{"arch": "unet", "model": "text-conditioned image flow-matching model", "dataset": "regions of photos with short descriptions (Visual Genome)", "train_examples": 101725, "image_size": 48, "horizontal_flip": true, "conditioning": "text", "objective": "flow_matching", "cond_dim": 256, "tokenizer": "word", "vocab_size": 6471, "text_encoder_width": 192, "text_encoder_layers": 6, "text_encoder_norm": "layernorm", "text_encoder_norm_position": "pre", "text_encoder_activation": "quick_gelu", "text_encoder_mlp_ratio": 3, "text_encoder_head_dim": 32, "text_encoder_fused_qkv": false, "text_encoder_bias": "none", "text_encoder_qk_norm": false, "text_encoder_parallel_block": true, "text_encoder_dropout": 0.05, "text_encoder_inner_norm": false, "text_encoder_positions": "rope", "cond_dropout": 0.1, "logit_normal_time": true, "norm": "groupnorm", "hidden_act": "silu", "weight_standardization": true, "channel_attention": "se", "pixel_unshuffle": 2, "widths": [96, 192, 192], "blocks_per_level": 2, "scale_shift_norm": false, "attention": true, "upsampling": "nearest_conv", "init": "torch_default", "residual_init": "none", "optimizer": "muon", "muon_scale": "match_rms_adamw", "learning_rate": 0.0018, "momentum": 0.9, "nesterov": true, "orthogonalizer": "newton_schulz_5", "adamw_lr_other_params": 0.0012, "max_grad_norm": 5.0, "max_steps": 6100, "batch_size": 256, "epochs": 15.4, "lr_schedule": "wsd", "decay_fraction": 0.2, "final_lr_fraction": 0.01, "warmup_steps": 300, "weight_decay": 0.4, "adamw_weight_decay_other_params": 0.05}
Rows from block 2 of the denoiser, named by matrix and row number. Rows with one number belong to one channel. Each number is 128 + 24 x the weight over its row's rms, rounded and kept within 0 to 255. All counts start at 0. Numbers have three digits each. After the name is the row's rms in percent of the matrix's.
# convs0: first 3x3 conv (model.enc.1.0.convs.0.weight, 192x192x3x3, standardized in use), inputs 120-134, a 3x3 kernel for each
# convs1: second 3x3 conv (model.enc.1.0.convs.1.weight, 192x192x3x3, standardized in use, transposed), outputs 120-134, a 3x3 kernel for each
convs0.6 100:120106110145101147181164117122116085126160146133166166153113117105132132147144107164100104153118081132178118135109123092112094149138140091082095139082077145135141134178172120155145133129138086143095115130123131124114128107102104113142133133098130115148147108109143163147087102170157107108124093081114110106155182118101116146143170147137155130094100125119119105161181170123161162154182097139159141095138169
convs0.7 097:104161131162132137164108122131093112127137135106139117135115087130131162158152121118129103142146120072144117121098122137167131207144141176075099107156158103119103122136102206152068112104129119153105138099109152153117109154128114156160134117126135132107079159133138126153125155110097189139085133124128086158123146153149124162161104085092116230098131149104147118109120155117112113110157108120157140170154128
convs0.8 098:097126123133135137118134135134118150100123141150136108116143118137128138123150168107150097146128074161199145161163140160124122130105119137064084114133116140115120137152158170120090143119113114165146109144146201156125125110140106117146142145112155093137069115104135154147159179141091144184106114112085096131142137144151179175104173129142120140144159120126199114120123175099124119134118162122145153157127128
convs0.9 100:098150130138158136155107135139141099122101131139147113148094107145116129117118118132110113145156162121124178126094098130143133149163176118156151110135133113089087153117186160099130138107095079100115090112092155179153147126168121122127107125121108084160177093109155085134156131127120143141150123125125137109112130128114127132105100152161133099112144138081147100103121145100114174122145171147166144125127159
convs0.10 103:130100127106129132131131151134141165123123142160129131136143109122126128104141114135093106128112113124138111121106109115075099144124101116120097098124148135138120149169078146179105090122105171155130085100130110132118150152143160132140140150132129100117153155144134100051111092144118090168164122166086119141141133156126097085098115116110139152158115070152156094141167121141082104110143126119094136143144091
convs0.11 101:095123154126106141099141124109149086069142109147121143093113113154143099101117104161103111148128104093096134117133124151148122137176121132124133122159117128161128136116073107093140094082130108104125106105130138081162083141151102136160118139138119174150105132113148156152101154106091120109136118092150136144097112160162135166084062131117093172123140120121106123120130168145150132101134129133117129129102146
convs0.12 108:098123153128090146108101108167150172163124087117123099116146176116135148112136107176123169159154140150189193086132125092087110101099071109143119153152099129155112165146134116108136147109109095135142071079127122125090126117140105090154117065118110108131106135131133132117132170139155142095125103136145142133110144129157097136090007079112164098113123179098122126135118106107148145134109126120144128114106128
convs0.13 099:140153159134136149123099109124128133127115129088085125133135112091098136142112122133126121085136095086160108179132134153171129186151147133113106136163129153156130097099110151157127119150139126177125131132133158116102117132110132119118156147148139138153131159145141145143171089095125127130105142115142121102129151120148112120180123112143173206127120132130094088174135096128132105117107133108087097134108109
convs0.14 093:112121113104109084102108079120102135135132128131116124110109121116111117093127139095163164096140184118150138111090119117067087092108117158123141151132140121134115127159146137148121130144077104154164161163175144174145133104139140121133159120116116097137120133140114122132130151146127154147134128145117079093141108077140132110154056122195103090180172158113141126096162134090134109114122106115118106100107109
convs0.15 102:122126154088124142108147107169188140125162134143117100135139116131132135109162131104096108129098100163158099140117109116125135125134111141181160126145121161172124137151159108113115103148116103109137142149131076093072103149108100125114108142136172163131121135148119165142155107138105155123105102130128147092130138136103120127152148109137126113084103109140127073136180149140121111095110083095130100132118140
convs0.16 102:095122142141128122104150115111100124106160091120119149120128089137129125121139119122118144107169143089148166154161145139158121149152167090115112133128128111122084117085128115122217090125188132108144100127136120097133118137137117138127121157126098166113155102157122133118117145132136149141163139114138138109134107101132091128086139130168103081155086137111110103139148127141166119128168115142153146151117128
convs0.17 096:146084163163085120151138105106157116150155150162136099072151124129169140102144127151091087177125127150108124128116155159112151115113136090137130152045148128111126176141095154186124124156164152147110178128117141147143113121153113145120118111136108105118081124135081093118132130110082106061140128116123128113101184115128158121127109150157147116127199164132117108122169110109120132113128128154112108153162113
convs0.18 095:076140106162132166124149127125165124136154097108135105122102129138127100126124123097141084112154170171171123154134123117127165106135175166124114129072128081118112144124138146140155108130132133119166192140116095100111119118128104143098098078123066111140162106135079096139103114182192133142137137084127130102139119120071096118173112112151165113100103123143134131142159146101097109142172116140123124107150141
convs0.19 102:114109140152103140111129172138103119124112161132160135147144127078116130119150094096184134090153105094128139129118110131126126136114104160132119154135112129174149120145162118139144115123125098098132142116130123157207156125102148134134122141132123133114176117137119119117126139169092119093148087111104161117107200134078122142105149134082105169105170127158103070141098111166169114107125111120153109114173106
convs0.20 109:090127104125073121127136083093106098086112156166133104113107138134099088112141107119135142196139070082200122135131115098104117130097099108136113102103151116117109156131129132131077122144115123121102145145127105122133137129146131080135113158149143140111105094137151134100106114121117055107109128073100113127124129117126147154155068104137156154095150158140100147128111132117162130154132145112155164128134142
convs0.21 099:121144133130116120138160128137116115118164124151156114118139135160110107101126133146165148174159177149123110087123156138138147138153109100091118112114147173175114135141140139116104102125149129127143080115099167148152123139113144132102114147129124114116133135129120131140128140129119137158143132103124127147147159137125144103139064157113181133109135125136096131114096101116180134142138130132154117123130109
convs0.22 106:129156126137126117147105123158145145104109173129121111128123112145129095119124153134118078154167140108118210086124104114125150152149183086133134103118140141136108166121113114119145129121140132127116102108116104143125146146131151125134151127123108107103132116130122161127133104122128136110154143197167126103143094114145140137125102090156115114147123142126115106130154136120138105132122130110108140139156128
convs0.23 094:130138133142142123127135162121129109143163143112150128106097114125127117154138127143129109152127129144144154162131129130176139085160140119104140127131138140151131108153118130124091138130127140122089092136179128166100100126108114151174137110155064144113070137170088123132155112149153131117112113138110117120090174153137155127132123167075119216103184081115127119088122131121140144130109115110177156105115127
convs0.24 103:115154146114115076152131097126097139152163135143151135132159145130142149136136143096136115098095108111103147108129118105134116142136122153145116085151154139134147114141116128116108132136135167134131123159100145093150122086134114107120134120088086154130129098133109124120131140111141094133123141109130161137137109127102135126096106125135104124131116131079113096161125123132158169117138134139129096138100138
convs0.25 080:162122113127123105142143151122127137091139112114112122140123107124113136108122100126149114060079085088107101163153118165138130157141123114178122141190147140185145107163105122138104115109105147165147097159138104133133137097127135138105121122130151140117092168137121129164135148085168139117168175125072093132074108136120101099132111125104110121135136139134147144128155149143141176089091127117126111102128096
convs0.26 092:154145155143119135105133141122166146155166119133143114142149113108164163128168138124147144057170210129168185137073140143108148142116104133131091140123146156181104109130107106116099123095153102113130109091157078109105148122115164081127121121174135142132116102128110125119112113144144132159139098135096104124084131087117164117062133100074147165126210116100140114076110138113135133113117115097102120132107107
convs1.6 080:117140132113119169123095147078109101076100132131138132067145156104130167084120208159099111133145130120126095100109146134127116119155149143098116165150162132189205143119115151124136112098104127130107139152135121124117113141132127147128131125152105117154109125177169152124180146144117132137102121153093109134130121095129149140120131157107105136117105137129124145124125128131108116036130173105170131162097091
convs1.7 078:129134110121086096134108116110147106154138126117153102145126127085151145134139116144137157148149104164123124121089095127128147133134118173102186135151185108113137149134132156141115161137134130127130144159150141133124123136142133123127135117142105127145074084152143159116124166141126157166117103122130123141175092102169126132115129148081131147110121142137134118137138128138135136132130095124127084122121132
convs1.8 076:144127151184110162119130139124136128110135119123120173138090113125125145161144113130128126168154119113159125138115135110109123119096122121164132137120101145133103132143123156105099110105119112105121158139137145158119133127116151141125124137129134103116115106103109108117134131172155136172159124146137158123137128108099119117106099135094093111127137146125122123149149127146147147147119107115118112169128093
convs1.9 082:115130188126136141109089130116119119136152126138108131096151135120189190199122111072126131114112152148161187103077110147124094141145126158197164142141144139141129147151155126125136115107116138103130159168135122130146115138115160135145118129133111148132126171107094161167149098141121081127133196148134190152118153177101126144116109123133110083134116125127142108124146128114157124118153140131137117139122149
convs1.10 085:112160132140106125127159109173136133130156131118156124131150143145161161117172150094143137155162123092124085133134125145138138124119115131084151135123165133160157168140171139136145144113100130147145140151145142128102132133150123120131125121128165123143134089123118115138139123143118115132134126138121144172144134111142137089130110110125119129120116137143137122133128138162145150132127105162206156148142154
convs1.11 085:152148107183133116166166151115136132149109145156133138112110114122138107104161145132101147112122149124123133133123108119120086125103109134131140141145158112136155148147135132152137140137122103109106104089130103104107145130148119126119136132120120136139106176149147147117179141111143142146125129131129155103134135110155166118117076119113099120125143107128146169118159170107154172139156131148152149151105102
convs1.12 107:097189107124133134062095115167139120124175147088096088119157149111111138118113130094093068143144102080122090123137151151131135114096121167119124176128121167103126102105101166119117119100096145125129118140127114097128137151139140133126133136120143107117145103191144131150185115110090134129156118122160151155178170100107122040103125147126093116103146112136116148123110112139113117105130174127145149165159129
convs1.13 097:124094129106081109100055110156157117099127091091092120139118101097117161105141116123116163137136134124114149081096112106111132119124106117120139102133147107145120121086099141129088112110088116141137111128162104105139131112124147136142137144135130156158104134130110091105122105094138102103111101057108045050167108120152119118141140147100124124150132132148122147130129135131139124082080102124159129089122114
convs1.14 144:140159120158169117160141098134115120132125097137107109067085110108134123102099118117102159133132144119137152126141078094090034129154102118127127113118105144124123125131105099106115113106107132128119134115132152116120143118106120090101128113113148160100163172129138144141115098111099094115110136161119164116056121194100141165137088119160139113137161130110127104129152119119134109134101115137140151112089152
convs1.15 117:144142124144160163106164188113091096115112095158125108161153155129120100138135127148129114189193171179174138136115129115109142133147154174152146143126122108097086138093134118110135124132178119135122102125140106109123125130129136132124135138151095081112131139136130107123071051088082101122097073093127095131124100137141132155130141153108113109123095109130136160122101118103102120124102146129105147136145149
convs1.16 092:155129153140099123118129154178151119155154174128138128167161118178161121126132133092122138106130158098120128104128111123110119133117138122144130120144115100145147096122138108129138165132109130132131140166146104138113129138153148151151151133148108115103078153168110116131126096104135123129133129126122094127123091147141126145183168105170131106117120127145143134125104139160123146123128126108154121122122129
convs1.17 065:165127158131153125070097133128101126122140134124101123132142155119113146117140164137102114134135121119121112141133132112112136121131138139126108179146131136124140096087093132078116139111077132121097119167132131130123134136162131134151150138152098117109100119122101135127158148111176152118130131166140161183102126148181120120115140112131132114141159163158132152145142119162147147116087131164120124147141178
convs1.18 068:137161120108115127124142171150175144168142169148147127168154134108126067154162123090122115095133116111106104099104155114128159155121161086151180090156193091096093157143105135145126136099124145164176138146159092113098120122134116133155120127122107170097122126143116119145162095155174173126111135118131160124135188130171190156145133136149092125137107113140128113145125139151160142128113126147115126171159148
convs1.19 106:127116106119088141092115166161154156091142157106184178165154140136126136119137136096148157136149156149120141100109155124119165138162181131099124145116124130113102143120119090151119090124107092103111124131111118152154104112116120129101123132122138093124132131149149142135121112120126130143168118130130149117131131119115103121126107146120095152122103150103123133120136119104134109152104131107095127106092151
convs1.20 132:173141125142152148141103105124082069169173105112170132162100102136134126104154083129130152145143138131137141128136133103104077115126123128130177127122153121118096130107102121133130100114120111137136147140145136142127137132125120106125131121126128099094158132132125154130107084127098127098140105162098128124120149139126115134119105111147112094136130132117093128164148111108143122143114133167125118140112086
convs1.21 084:122109091129116108097079125155121102167150184141149150122132118130178154137154120114117113085130129100115118159151119128112175137115142102139130128133135161157183133133141134172115115109103113120097126142130109139135132122134121106125124122141090124135140129133118130111106136159172129087157133142122174109154190128139113073152120138121091130132164152149127121124112117141116112136162156161141146099102121
convs1.22 153:180133115136130116140125101117152125126129119132119174095091147102148129137097158073091081133105111118134148124102143129152141127128132129109110121148133141134136166137092141130093134118123130152147150126142145148138110119123119134110116118129097141138106138149089111136163126097141135153172150125131140147153170114128144094126101124122101114131100130140140129123098126112137113086117104100138098123101113
convs1.23 071:097146130147121143113107150124133115115146120107150145106173129113147181126195146120132091127150120138112122112086157108088165140122145104132165096169135116126121139122131157115095136120107105128135132163147140130142146133146151132145132137156119113124087153153190087126120128147147116148151129164138138147188106075162146129126076149053064132121135143126126115142143141129136130132150152133106210132145115
convs1.24 075:135139110158126158137126190127154149129120102107112120116163161116151142174153167110137099143134136133119079115153150134129111114107123090116120103121143112120097151144077157156120126117119152144170144120153090115097125140152122135132114130124121133143114156118140119155159118140146148172149138158155156117157177151099110099146126147134136124133133138105125096134134098154127090113116089164133097129127085
convs1.25 111:100118127114119124090158132137119113118122136125153144118167158118134151120165142126124115125136119113087133154158116107122099139118124131147147112100160098123151120125092171180141138157125171180202120123166045098096137140113154146121127149130126174172123143163114130111136127165156123080076116091159168131148193155161180138134144140114139131103136121111144123137166138125151115153145105168154155123134122
convs1.26 090:112089123113110139146107119147148104122129161123139114121093142138138135086156125098122146047083145100103144145125170132094126129143118171115147129124098176152121130147143137133150116090137109140117100146143124132126142133136133131128119139151108107131124128151167105143090137157108133123155110138116189155142220155152184146121078146109100133153146163129142120105127125114137118122156125090126146107140123