Weights of a small text-conditioned image flow-matching model: batches of 256.
Rows from block 4 of the denoiser, named by matrix and row number. Rows with one number belong to one attention dimension. Each number is 500 + 25 x the weight over its row's rms, rounded and kept within 0 to 999. All counts start at 0. Numbers have three digits each. After the name is the row's rms in percent of the matrix's.
# v: attention value (model.enc.1.2.attn.v.weight, 192x192), inputs 0-191
# proj: attention output (model.enc.1.2.attn.proj.weight, 192x192, transposed), outputs 0-191
v.154 063:479513504515490509471503491522492489512561507501502529497480497486511506491522509508543532515533491437477517516516516478547475492491480517489503516529503531481541535452475492509504507509486524552547518457470462501508500501535577472482496477497495502423503527504507526518498473535485532456513485509517486520506502496501506443484493479485502499449513555505476486435501558513484496495494487485547535498472486515511481516485486511497492492475519493470514515489541481521513499518506475464504485516498455458526489533444512503495510510510499522477421506508501504452474502485475517537
proj.154 064:559484490513481525530498492496521507510517526515479469512521458537435519521482533503487490491470492508509533463576510550505495502542503505507462502479485457500499484513490498500469496528508524530499526503493458501514537459521460536496500479521527504487510528497474506484480499496502462475496530481515501462468506490491451551495574505515509490482518482499502495562478492499556490516499479475513410471477532459485472514523496506460487517526466524511494529506458464503505460487469477516491475501484498504475492475494438520480518487465508488476499486512484498522517489510520499480
v.155 068:517512554502497481485508486524489522478489520523500521511504517539484493499480489509496503449515507491507488489491533490486534498521487501525520536475523505504488499536540461452487474469565511453528510467486491489504497490515467486458484509523483503524481507471492447506545509495462549457506528523513521472512517484474477534537501444484522545518473484474489517532553499509481498529499504479502475498496519472458518472516484500501554521495511492501536450544527545504473466515492482525539494499522487493564489464495481540476548474507518479490503516494455434467516483536492489490
proj.155 061:448524539526452515498491504491502489525490497498507454547487462458534484517526515484503500524478489465459506522506495514508540460544463487490517527533526513484489475500517511474499476498489504526522451488507510506464497513495515480489524521518488497509469515532524472506495494512537510503561492489460431506474508516515498475496534510487467447485531505539503458513475480478502469478476499475508531481474482491530501488508551504503467497519421495507485508477516452454514474492517483522472519484534483493506557491475519502477506469517499502477511452475507485487464551438524513479
v.156 072:493486478518516550498536499514495486503491532513481485512491483460503505519495503541506497463573486506567521518462506488527488481512519452501507498506509474528442479516434524489501548542529520501480470509506485502487493516494513511492515498540483479534490510550485492462475512537477517531537510499502472525514502471515507478500536522510447538484465551477535515474488519509475529470499496506528522523487476477509481516515463492485494472506479532526511517491495515519492472505498551508486453504504500487491479502458472419557500513473476513482494490476570476520499495459488510490
proj.156 074:498494452498486456518463444509516526495488536553498535520495516497469526513527513493549518544517512484484512541479502509490458518486492503502460497520489495510495474470517497499466509457441510483507509492468456518499495547478533434493473551468495493485494512478513489442508508456447478483473536484521514484478566511507490480464452497506553521498517454461510534490514495476518506499479473505473494539517474515517475521521540503493489479484476523480476448510498514528538514475486520501546523517497463535491516492500484538476500488512495472482467484515482492489526529490496502502
v.157 067:450490500493492509498488524497523459539515510478460497497502490476514492503504516506503538519534516507486525503485511440556506460557504534505539491499495543535547510451474468492447499497530508494490496466489481524531500494533496489524495512509506514471470507486499552455486497520516497499491483489498481505561515526562483504472508468522446480473482542527507487477479547525489488514454483473513525529500490510483510533488472493472463495530495514488472510460490508498499489477500527460496480499525442528542488496473501517532531506484511495529477478525451489486501511456576504526
proj.157 066:525486522469492494486488476497471513531479487474483500507502506503493505498489506493472525499486473521519514510515482524482489534541499515520464496486465444526477454496494494513450511518482507453502489466474456477445471486518475529504452498485529520495508495493464459478503495481466456488492520483521536474430523498506490502485481510496540548470517451465514500535438509473510505462503485507510466491547474485487488523530494523491498544454470536504509477539472507489528497518495536503510502519526509433444481520507448480462548457469488492488486475507501499519494547494485493507
v.158 066:453484499471538497494490473532509496517502512486466517495500511469466514484482533507522476534475489528537524483466499491498477474526519495515517460478537527485489496449473485467467527541500484514506509526501523479502523519525510504513549511510513543492501512512536530480441543509496492527482476481491445498499506533489525511468519444536414499515500521510521490516491543529465490517523496515483547511501500499531503505466510535510420531553503488515501508428509501493509516466513496498480492505499473517530508541483465503534497480467449523504527484481528500501466496484501522471
proj.158 074:515500497462503496444507490508482499541486491466471490503491520517509518517497528496568514508508497552523512532473504501467469560515526499559479507521513460514465455501477493532491528505487482476491547492472479484491485517509510532479463515496544530517513492450467493474494484487481474490473499458488530470466506501554483470522480471508544514482536491483520513492486494509531521477489484542507466515524505475495479514525478487489526515439493494498483459540452489498505497499505559516493546519535516452486476499531530444495530515505506505492473504487503449537523532534486502487
v.159 067:465528513516482494478534476519471500526518502508461516498521509523503504480462537494529463508473484485548463492490501489503496502507501464506527496470520541485481483515497470480517475533505511476548475482466489429499487530504463481485517487499446534477550533477480501489521524497493511497476518524493481508497481531471509527526510485472490544502539527500511494506538517517495455493502504487503549494487550471531492517504513484548479480497498548462503527455503511509508508496520490458504464492494420522505525515496520610494492515466495490497512512529555487492473475494508489529
proj.159 071:497503523495505468462447509524503496509472544464466495519450499505520500490523500492526483504501479487487481472488500509500458501501510494495496493541485452506463514508501502469489497488510503491477535525517500515498519482508521533523457509509552538563481469487490460499514457537498498485451499501467449512509489467540486481498504472550537465478549478467517531456494532495486484492460505515501506470489424466524478499511535499492491523467484477470507447512479503483487494496470499537498568527530502487524491501492539443511520521463487522467458470499471472522503522510491499474
v.160 065:556484547508489518525517497529477543502497513533538518509474494500472492470528486503485488404529501497476493532505546500482500483491458538491488478503509545513433499519512480492515472453501491507496525462476524516483485507473472500528486521522509489498470491514513530476492507532568508511488506484485528498527532484490499467489468453501470442519477526564513515544487483488457498515504533512452495523493532504494485503458513509482517502536505529490498468538487561505504488496511496514500511478535507539456519517477483490502497431499494469487505497490485519482542499500527494498
proj.160 070:505491503498505475487450488478515498526502457524502491490514481528483450505482472478508516515506472485467462481465519490508535488517503505513489509483517468468494483456514453445509517527520481521511487510503478489491506483477473471463547493470507494498522466528528464494513486447455505517492504537489505511499478480525448492533460515431519498501523485496475473500483479512525494471475472472525501520468564531497505515490444495507468508501471510443510532501503463451513488532467475454471430495503536499481492488467528506453500461508486501495526506524484517483457504452514482519
v.161 069:509522521466499492532460511498512494493504503488485487502460479473501492487514513471480501470500473516509541473534504429466560562533427549496487498428500480520532509455500482489508523521483497537462522497506512512521497473522505483482499467473517491491436483515502493530493494481539504523491508506524513467496519497538523512499529503547484491500490504506507480532518545483506507509518484516501509470493494491448556506502513523474485489504490487506490483501447486506500520453497471498490559485465511473528519519507495469533489520521479503499559482434516485463510560498516517498
proj.161 064:487514454503521482498481508508479497488538500531516526497515532511517506506522497519461496547491515534530480517488483543474476525506533493488487519506501515525530466529522489536511568530494495519517523525453543497561515552496469528548539497494534515492504514482502517459500496494464461513523484509537503521519488533482504521444492511526511490534477515517539472499520515515534553509538511530516472530570532508541524470527505534491538478494515530493505497471527491520493482521521528490468498530524469522535471514490486494500467511524512512533533524474538475464504514511485443500
v.162 089:486506542522489472528540475491438542503499506492510517525470479499431475541546504482488485549509500453495514485524505503487477501523577473521458461474485497473471488488486491452473492546504508462505482525471500506510491507467505495506520490498460501500497503505497501473511495514471530509500514514486481486516507543459466561498476496518468524514534558488490521514504498531474461495503482483490510543487474453495474478509470484500488505505543569519529509504507508485488519532523499511485475476491482521552526519476563518521488439471522509500513515511467492489510484487504515528
proj.162 095:465489495476534484502502501525577509544514549459523503499474538514507520508514521487532549487536486495479474490475500448528479485493498532499530525501488535483525524523494501506528483477548445521491525475525545491496511492520493528465489495525491515506538447534537512533502496514568493491495479556485481538509477507547501480544534506504513498530511451533488489511530542504514508467495481501501487530434526549479453494491542509494512508478486494496511461509533488517528481491473461478518517507497481512496510515510518490487527502496438498468507474493504481495530477475505477513
v.163 080:470459466480488502519513506464484452493463476505474503481519497505540553534522522498506500577454535490552504482492487485553510522473568498505509481506504457498508497457486505496512518496492497540472479531485496469543522445506471494467478511506443465515506538514474507453540507473494553485452478529466472486521504522553495489513484505477537520465511486493502492470523516506468507498490501482543468472524486510529498518516491496516455492485489478557499526493489469528502493530493538490522486517480467486510488494476539549505474506508486503518506489506519521519477491498514483526
proj.163 088:521473472495527497505531511512512528511521510546541509481531540536511518518473490523485499524530494511498494475504497484513406509498494517544525508498447515494494499546491522523485527506453492493494521536538497526508532526528521510505501531503516520530532509512514511519485504527542518492524517447494530507514506516444547482531530486489548503539540533510500505513490495518528462537516481542503553468508493492475511498500506507514527487515498504492554452447494504517484521488512504538498524479443444527480541475507509458532495525505505514478476535509515502495446514527476505483
v.164 082:505466492498479487464524495474532472490464508510514493503495507525548533477481533521525495482435479547497496520450529541478502472509487493494499569493496520496490548502520504511490481474491480495498478498488492512476514527523502479536533506528493525526495490476489492464481532493470481475488475498518483554447536516498505506516525462479510534502512476554507523511511476480486494496490486496518533437527533543527462499511511505523490513468434439477473545487513492508496474508488519528501491497477495491424477482452487543499505530558516498497490503536501508500527526529501537484
proj.164 095:511506507500514511501466471493493499499481478512457458510557472482488503505494445459492500507514495472503478469491502523519486508518469527531489459531467479493464505472486514502493487500443507500519435495543462482473495482523520501504503517511501475460467513487528505500494470506474502488519555485477520460503537476490512481478494512481500466448480518477485466465435479475476467506477501516444503454506442442502499512492450498483479497510488490498518533516443502518499527464486490542522494500496524504471535476500479494492427481467497500486458497525491513513457499487464466486
v.165 062:492535474510518488506474487532512493522498500502516486500519523487553459487488470523514486458524505504510523490499446517498489553494508478491526499520451493510501486508470523513542510483518544491501488532491493491520526510509502537531508510442479518502542521492492516494503506498459461511527466505497524514500491516526492497469536526503477469489464494468496512512488496457564529436519539526501463511530485475478516566516532488484520504509469484459509508475466557465496487500510501475468424466484470523527507499529466518551510518488495487475460510475527507480454458502461499525
proj.165 065:493529481511459460489486501516451514481476483467465512492461531485500509484486491500520468494481507488542510519506463535485504496482511493484435521493528462543498533492516503499496526502529551495526491503500527490518488520502541517490490527535498509513489499516463465517517515474510546533495493513544496489503532469484452532490532479506540537502538471505520515483553535528500534586519496503531499535518516516543518481515525521546507508483477483535483507508543469545522531509510539504512489513533476490518487509506450553492514491493524492530550507465492532503545510509524508540
v.166 077:521516474526491507477474538502525528492473510529488485523494517488503492515477489485482486404481490491451501533501484533474514489501384485499535516478514493496527475548538498498511519498489510487531511480488500475495503524514531523488551496514501511523486456472519424520479518471492470489517516508517520546467498492518524516535536509481537529533475502469478483523503501500549495470460491502522498504520533522515492495500517481501507508516466496492457481459535529485470488498471483502505524481474462487477516515471432472523525497496534509510482502502513493498491520452534508490
proj.166 079:441503536506478483479467524507435478496505495499481535505462499475510464458521519518509495493493534499484525497516515511461538524487505500501478462509508453530485483510536507500489494515515513501540500514494499488487472483523501500511498500496502498490445541469490477501549499505487459505494489460482492453500480493473495510466472471530485494487498496469543536507472498493479484535496540480465480533520454453518556523525507497541488532512458518550502565544516456483495494530523524494463527462491542467521474532513474547483555487480498485521535519492512501499512500545481516497
v.167 056:485487446530486477500483488438521503466479459486503453556512494535501531490499541491465478457447460509489494531541513544511510508513502522503507540450500503509531505503504495501499489474477480513460506493496520507464505499538489476496527527569483492523518458518505485492510539504497465475465483464522501526501560493504486494520564517489495531520451511538496517517482497479506496483528487526539486498505546496491541492521505515509492498467463463501481502487534512497532536498495482527490478523467499484447492490483520527530444501470561500484500478530484513522486526495506510470
proj.167 056:467462557492534475448498486524475506527484484550469497484479512481521451490505433487468502544498477527484469489463497506492462537525486499505513455497479465487490520473497493498500518515474514515507494494509476476508492483533482531543489497510480501484456527450534527488527502465488494505504498474461500470480501474521509521491534486553547462494461463464490463504477525467504483522423523524477552494526484487512455514484495485504502502483436494526545548517504479479493529502493508478489479482494485494475477514492483500467503519512505514520521527547533523483467520470501506495
v.168 074:489471531483492529462490446545504496503524518534496500483517538499500535494469461533508535502554505511547547481490516508459502530489558500495460483487497493475488498470480516465497530532503514478523502537484478523530511496498526496494502526502505512501516526513475576476530467561494493478548491484532479467489508500504456519473473489457469510489474475493482528501469504498463482470546475519489528514514494476521448480519508511495529528490514472485514459530492508493492522491475524510505464503515531504493485454484479537468520484534547536458480496479510498454513476503456524531
proj.168 077:492533459480487494525463484490509511515476490455495483526524456494476522543501509494548518505496516459470473501468496513494541487487476501519538524493525486490511467476500474519498469490515501505517496475519476481488514514451533512433513475495532459493481466506521502504450479510503523495515515542507496526453471520468444503547501506513466491462523500527510459525488497517503534544457510471521494511455548475543504475496467470454497446495506505488507497545529504495511488482510502557530480498507524543508514526526522541521540526537499495500487480487532509545534510489531496465
v.169 069:519521522551514487507483495539461500530508492516530540523513481504482498473559515490491482443512476490488514536507500446482499474469449526484493444467499490504487522478515505495509485510489487492483496492522543514481459512483443514455484460468526489515462482518526502546518532504593499538535482512492497497518497517519509497502513488511507504517503515502533483560473503505473478520489518525477532520460526467520517491469506511474499524475487485544517515503454520520482476468508473485499507462514539480503500539477475465478502482495478484503555509487559514475471496516548494507
proj.169 074:480522508488471474447498533513495518490526520530493514512500495473501447503461522512515467513500456490503482489454481518501521558494533488493481515480508495539546446511514449470503528516520508530521550514499470499493502465491512506526532532487493482510524485531513471491500529492463476524490485523494491554484493498525498546528467474512515534514485481496503500504488521519537541464465501491527548550543477516541522504545514510540492497496506527482490490494584482461498472523508507491460519489515535530540524505495529535512456458506531508518524498521479503463502483484538475513
v.170 064:500519538494494497507512470517471513548528490522502556496500486484493469506523510483503476491464432527482477478504501432463494469530514524500502507493525514491478520462476512508496484511460508518473517482465492530472484488498525490519495541521503525468472467498514516563512514539553499516524468520519458496528515528487512504467536449525498524489525498589545552521472500510476506499495481533524542514505464501481519527462501515526497486497458465478489509515478484522536500485531501521507518473498496453504483532481519480474448491500525533478493484485463506490452481490501508478
proj.170 064:542506495500516511527453497488524519494512501511472503501490456496490451518464500507537496519516458495471458469494480466510463502487509488535463537493458491470533484486480464491516512516528478503465483499504476490520504474509484530490512439477505490479518481529482491452501498481463444497457501547467498495497502514487468513496466531512497509479502521523492485483493504504544572454465487503498477521468527475453465503528496498513506518460499517501511456497504473463451474521470496475491438534516534528468477470464529475468481477505507521518513497504509491499555512446486457500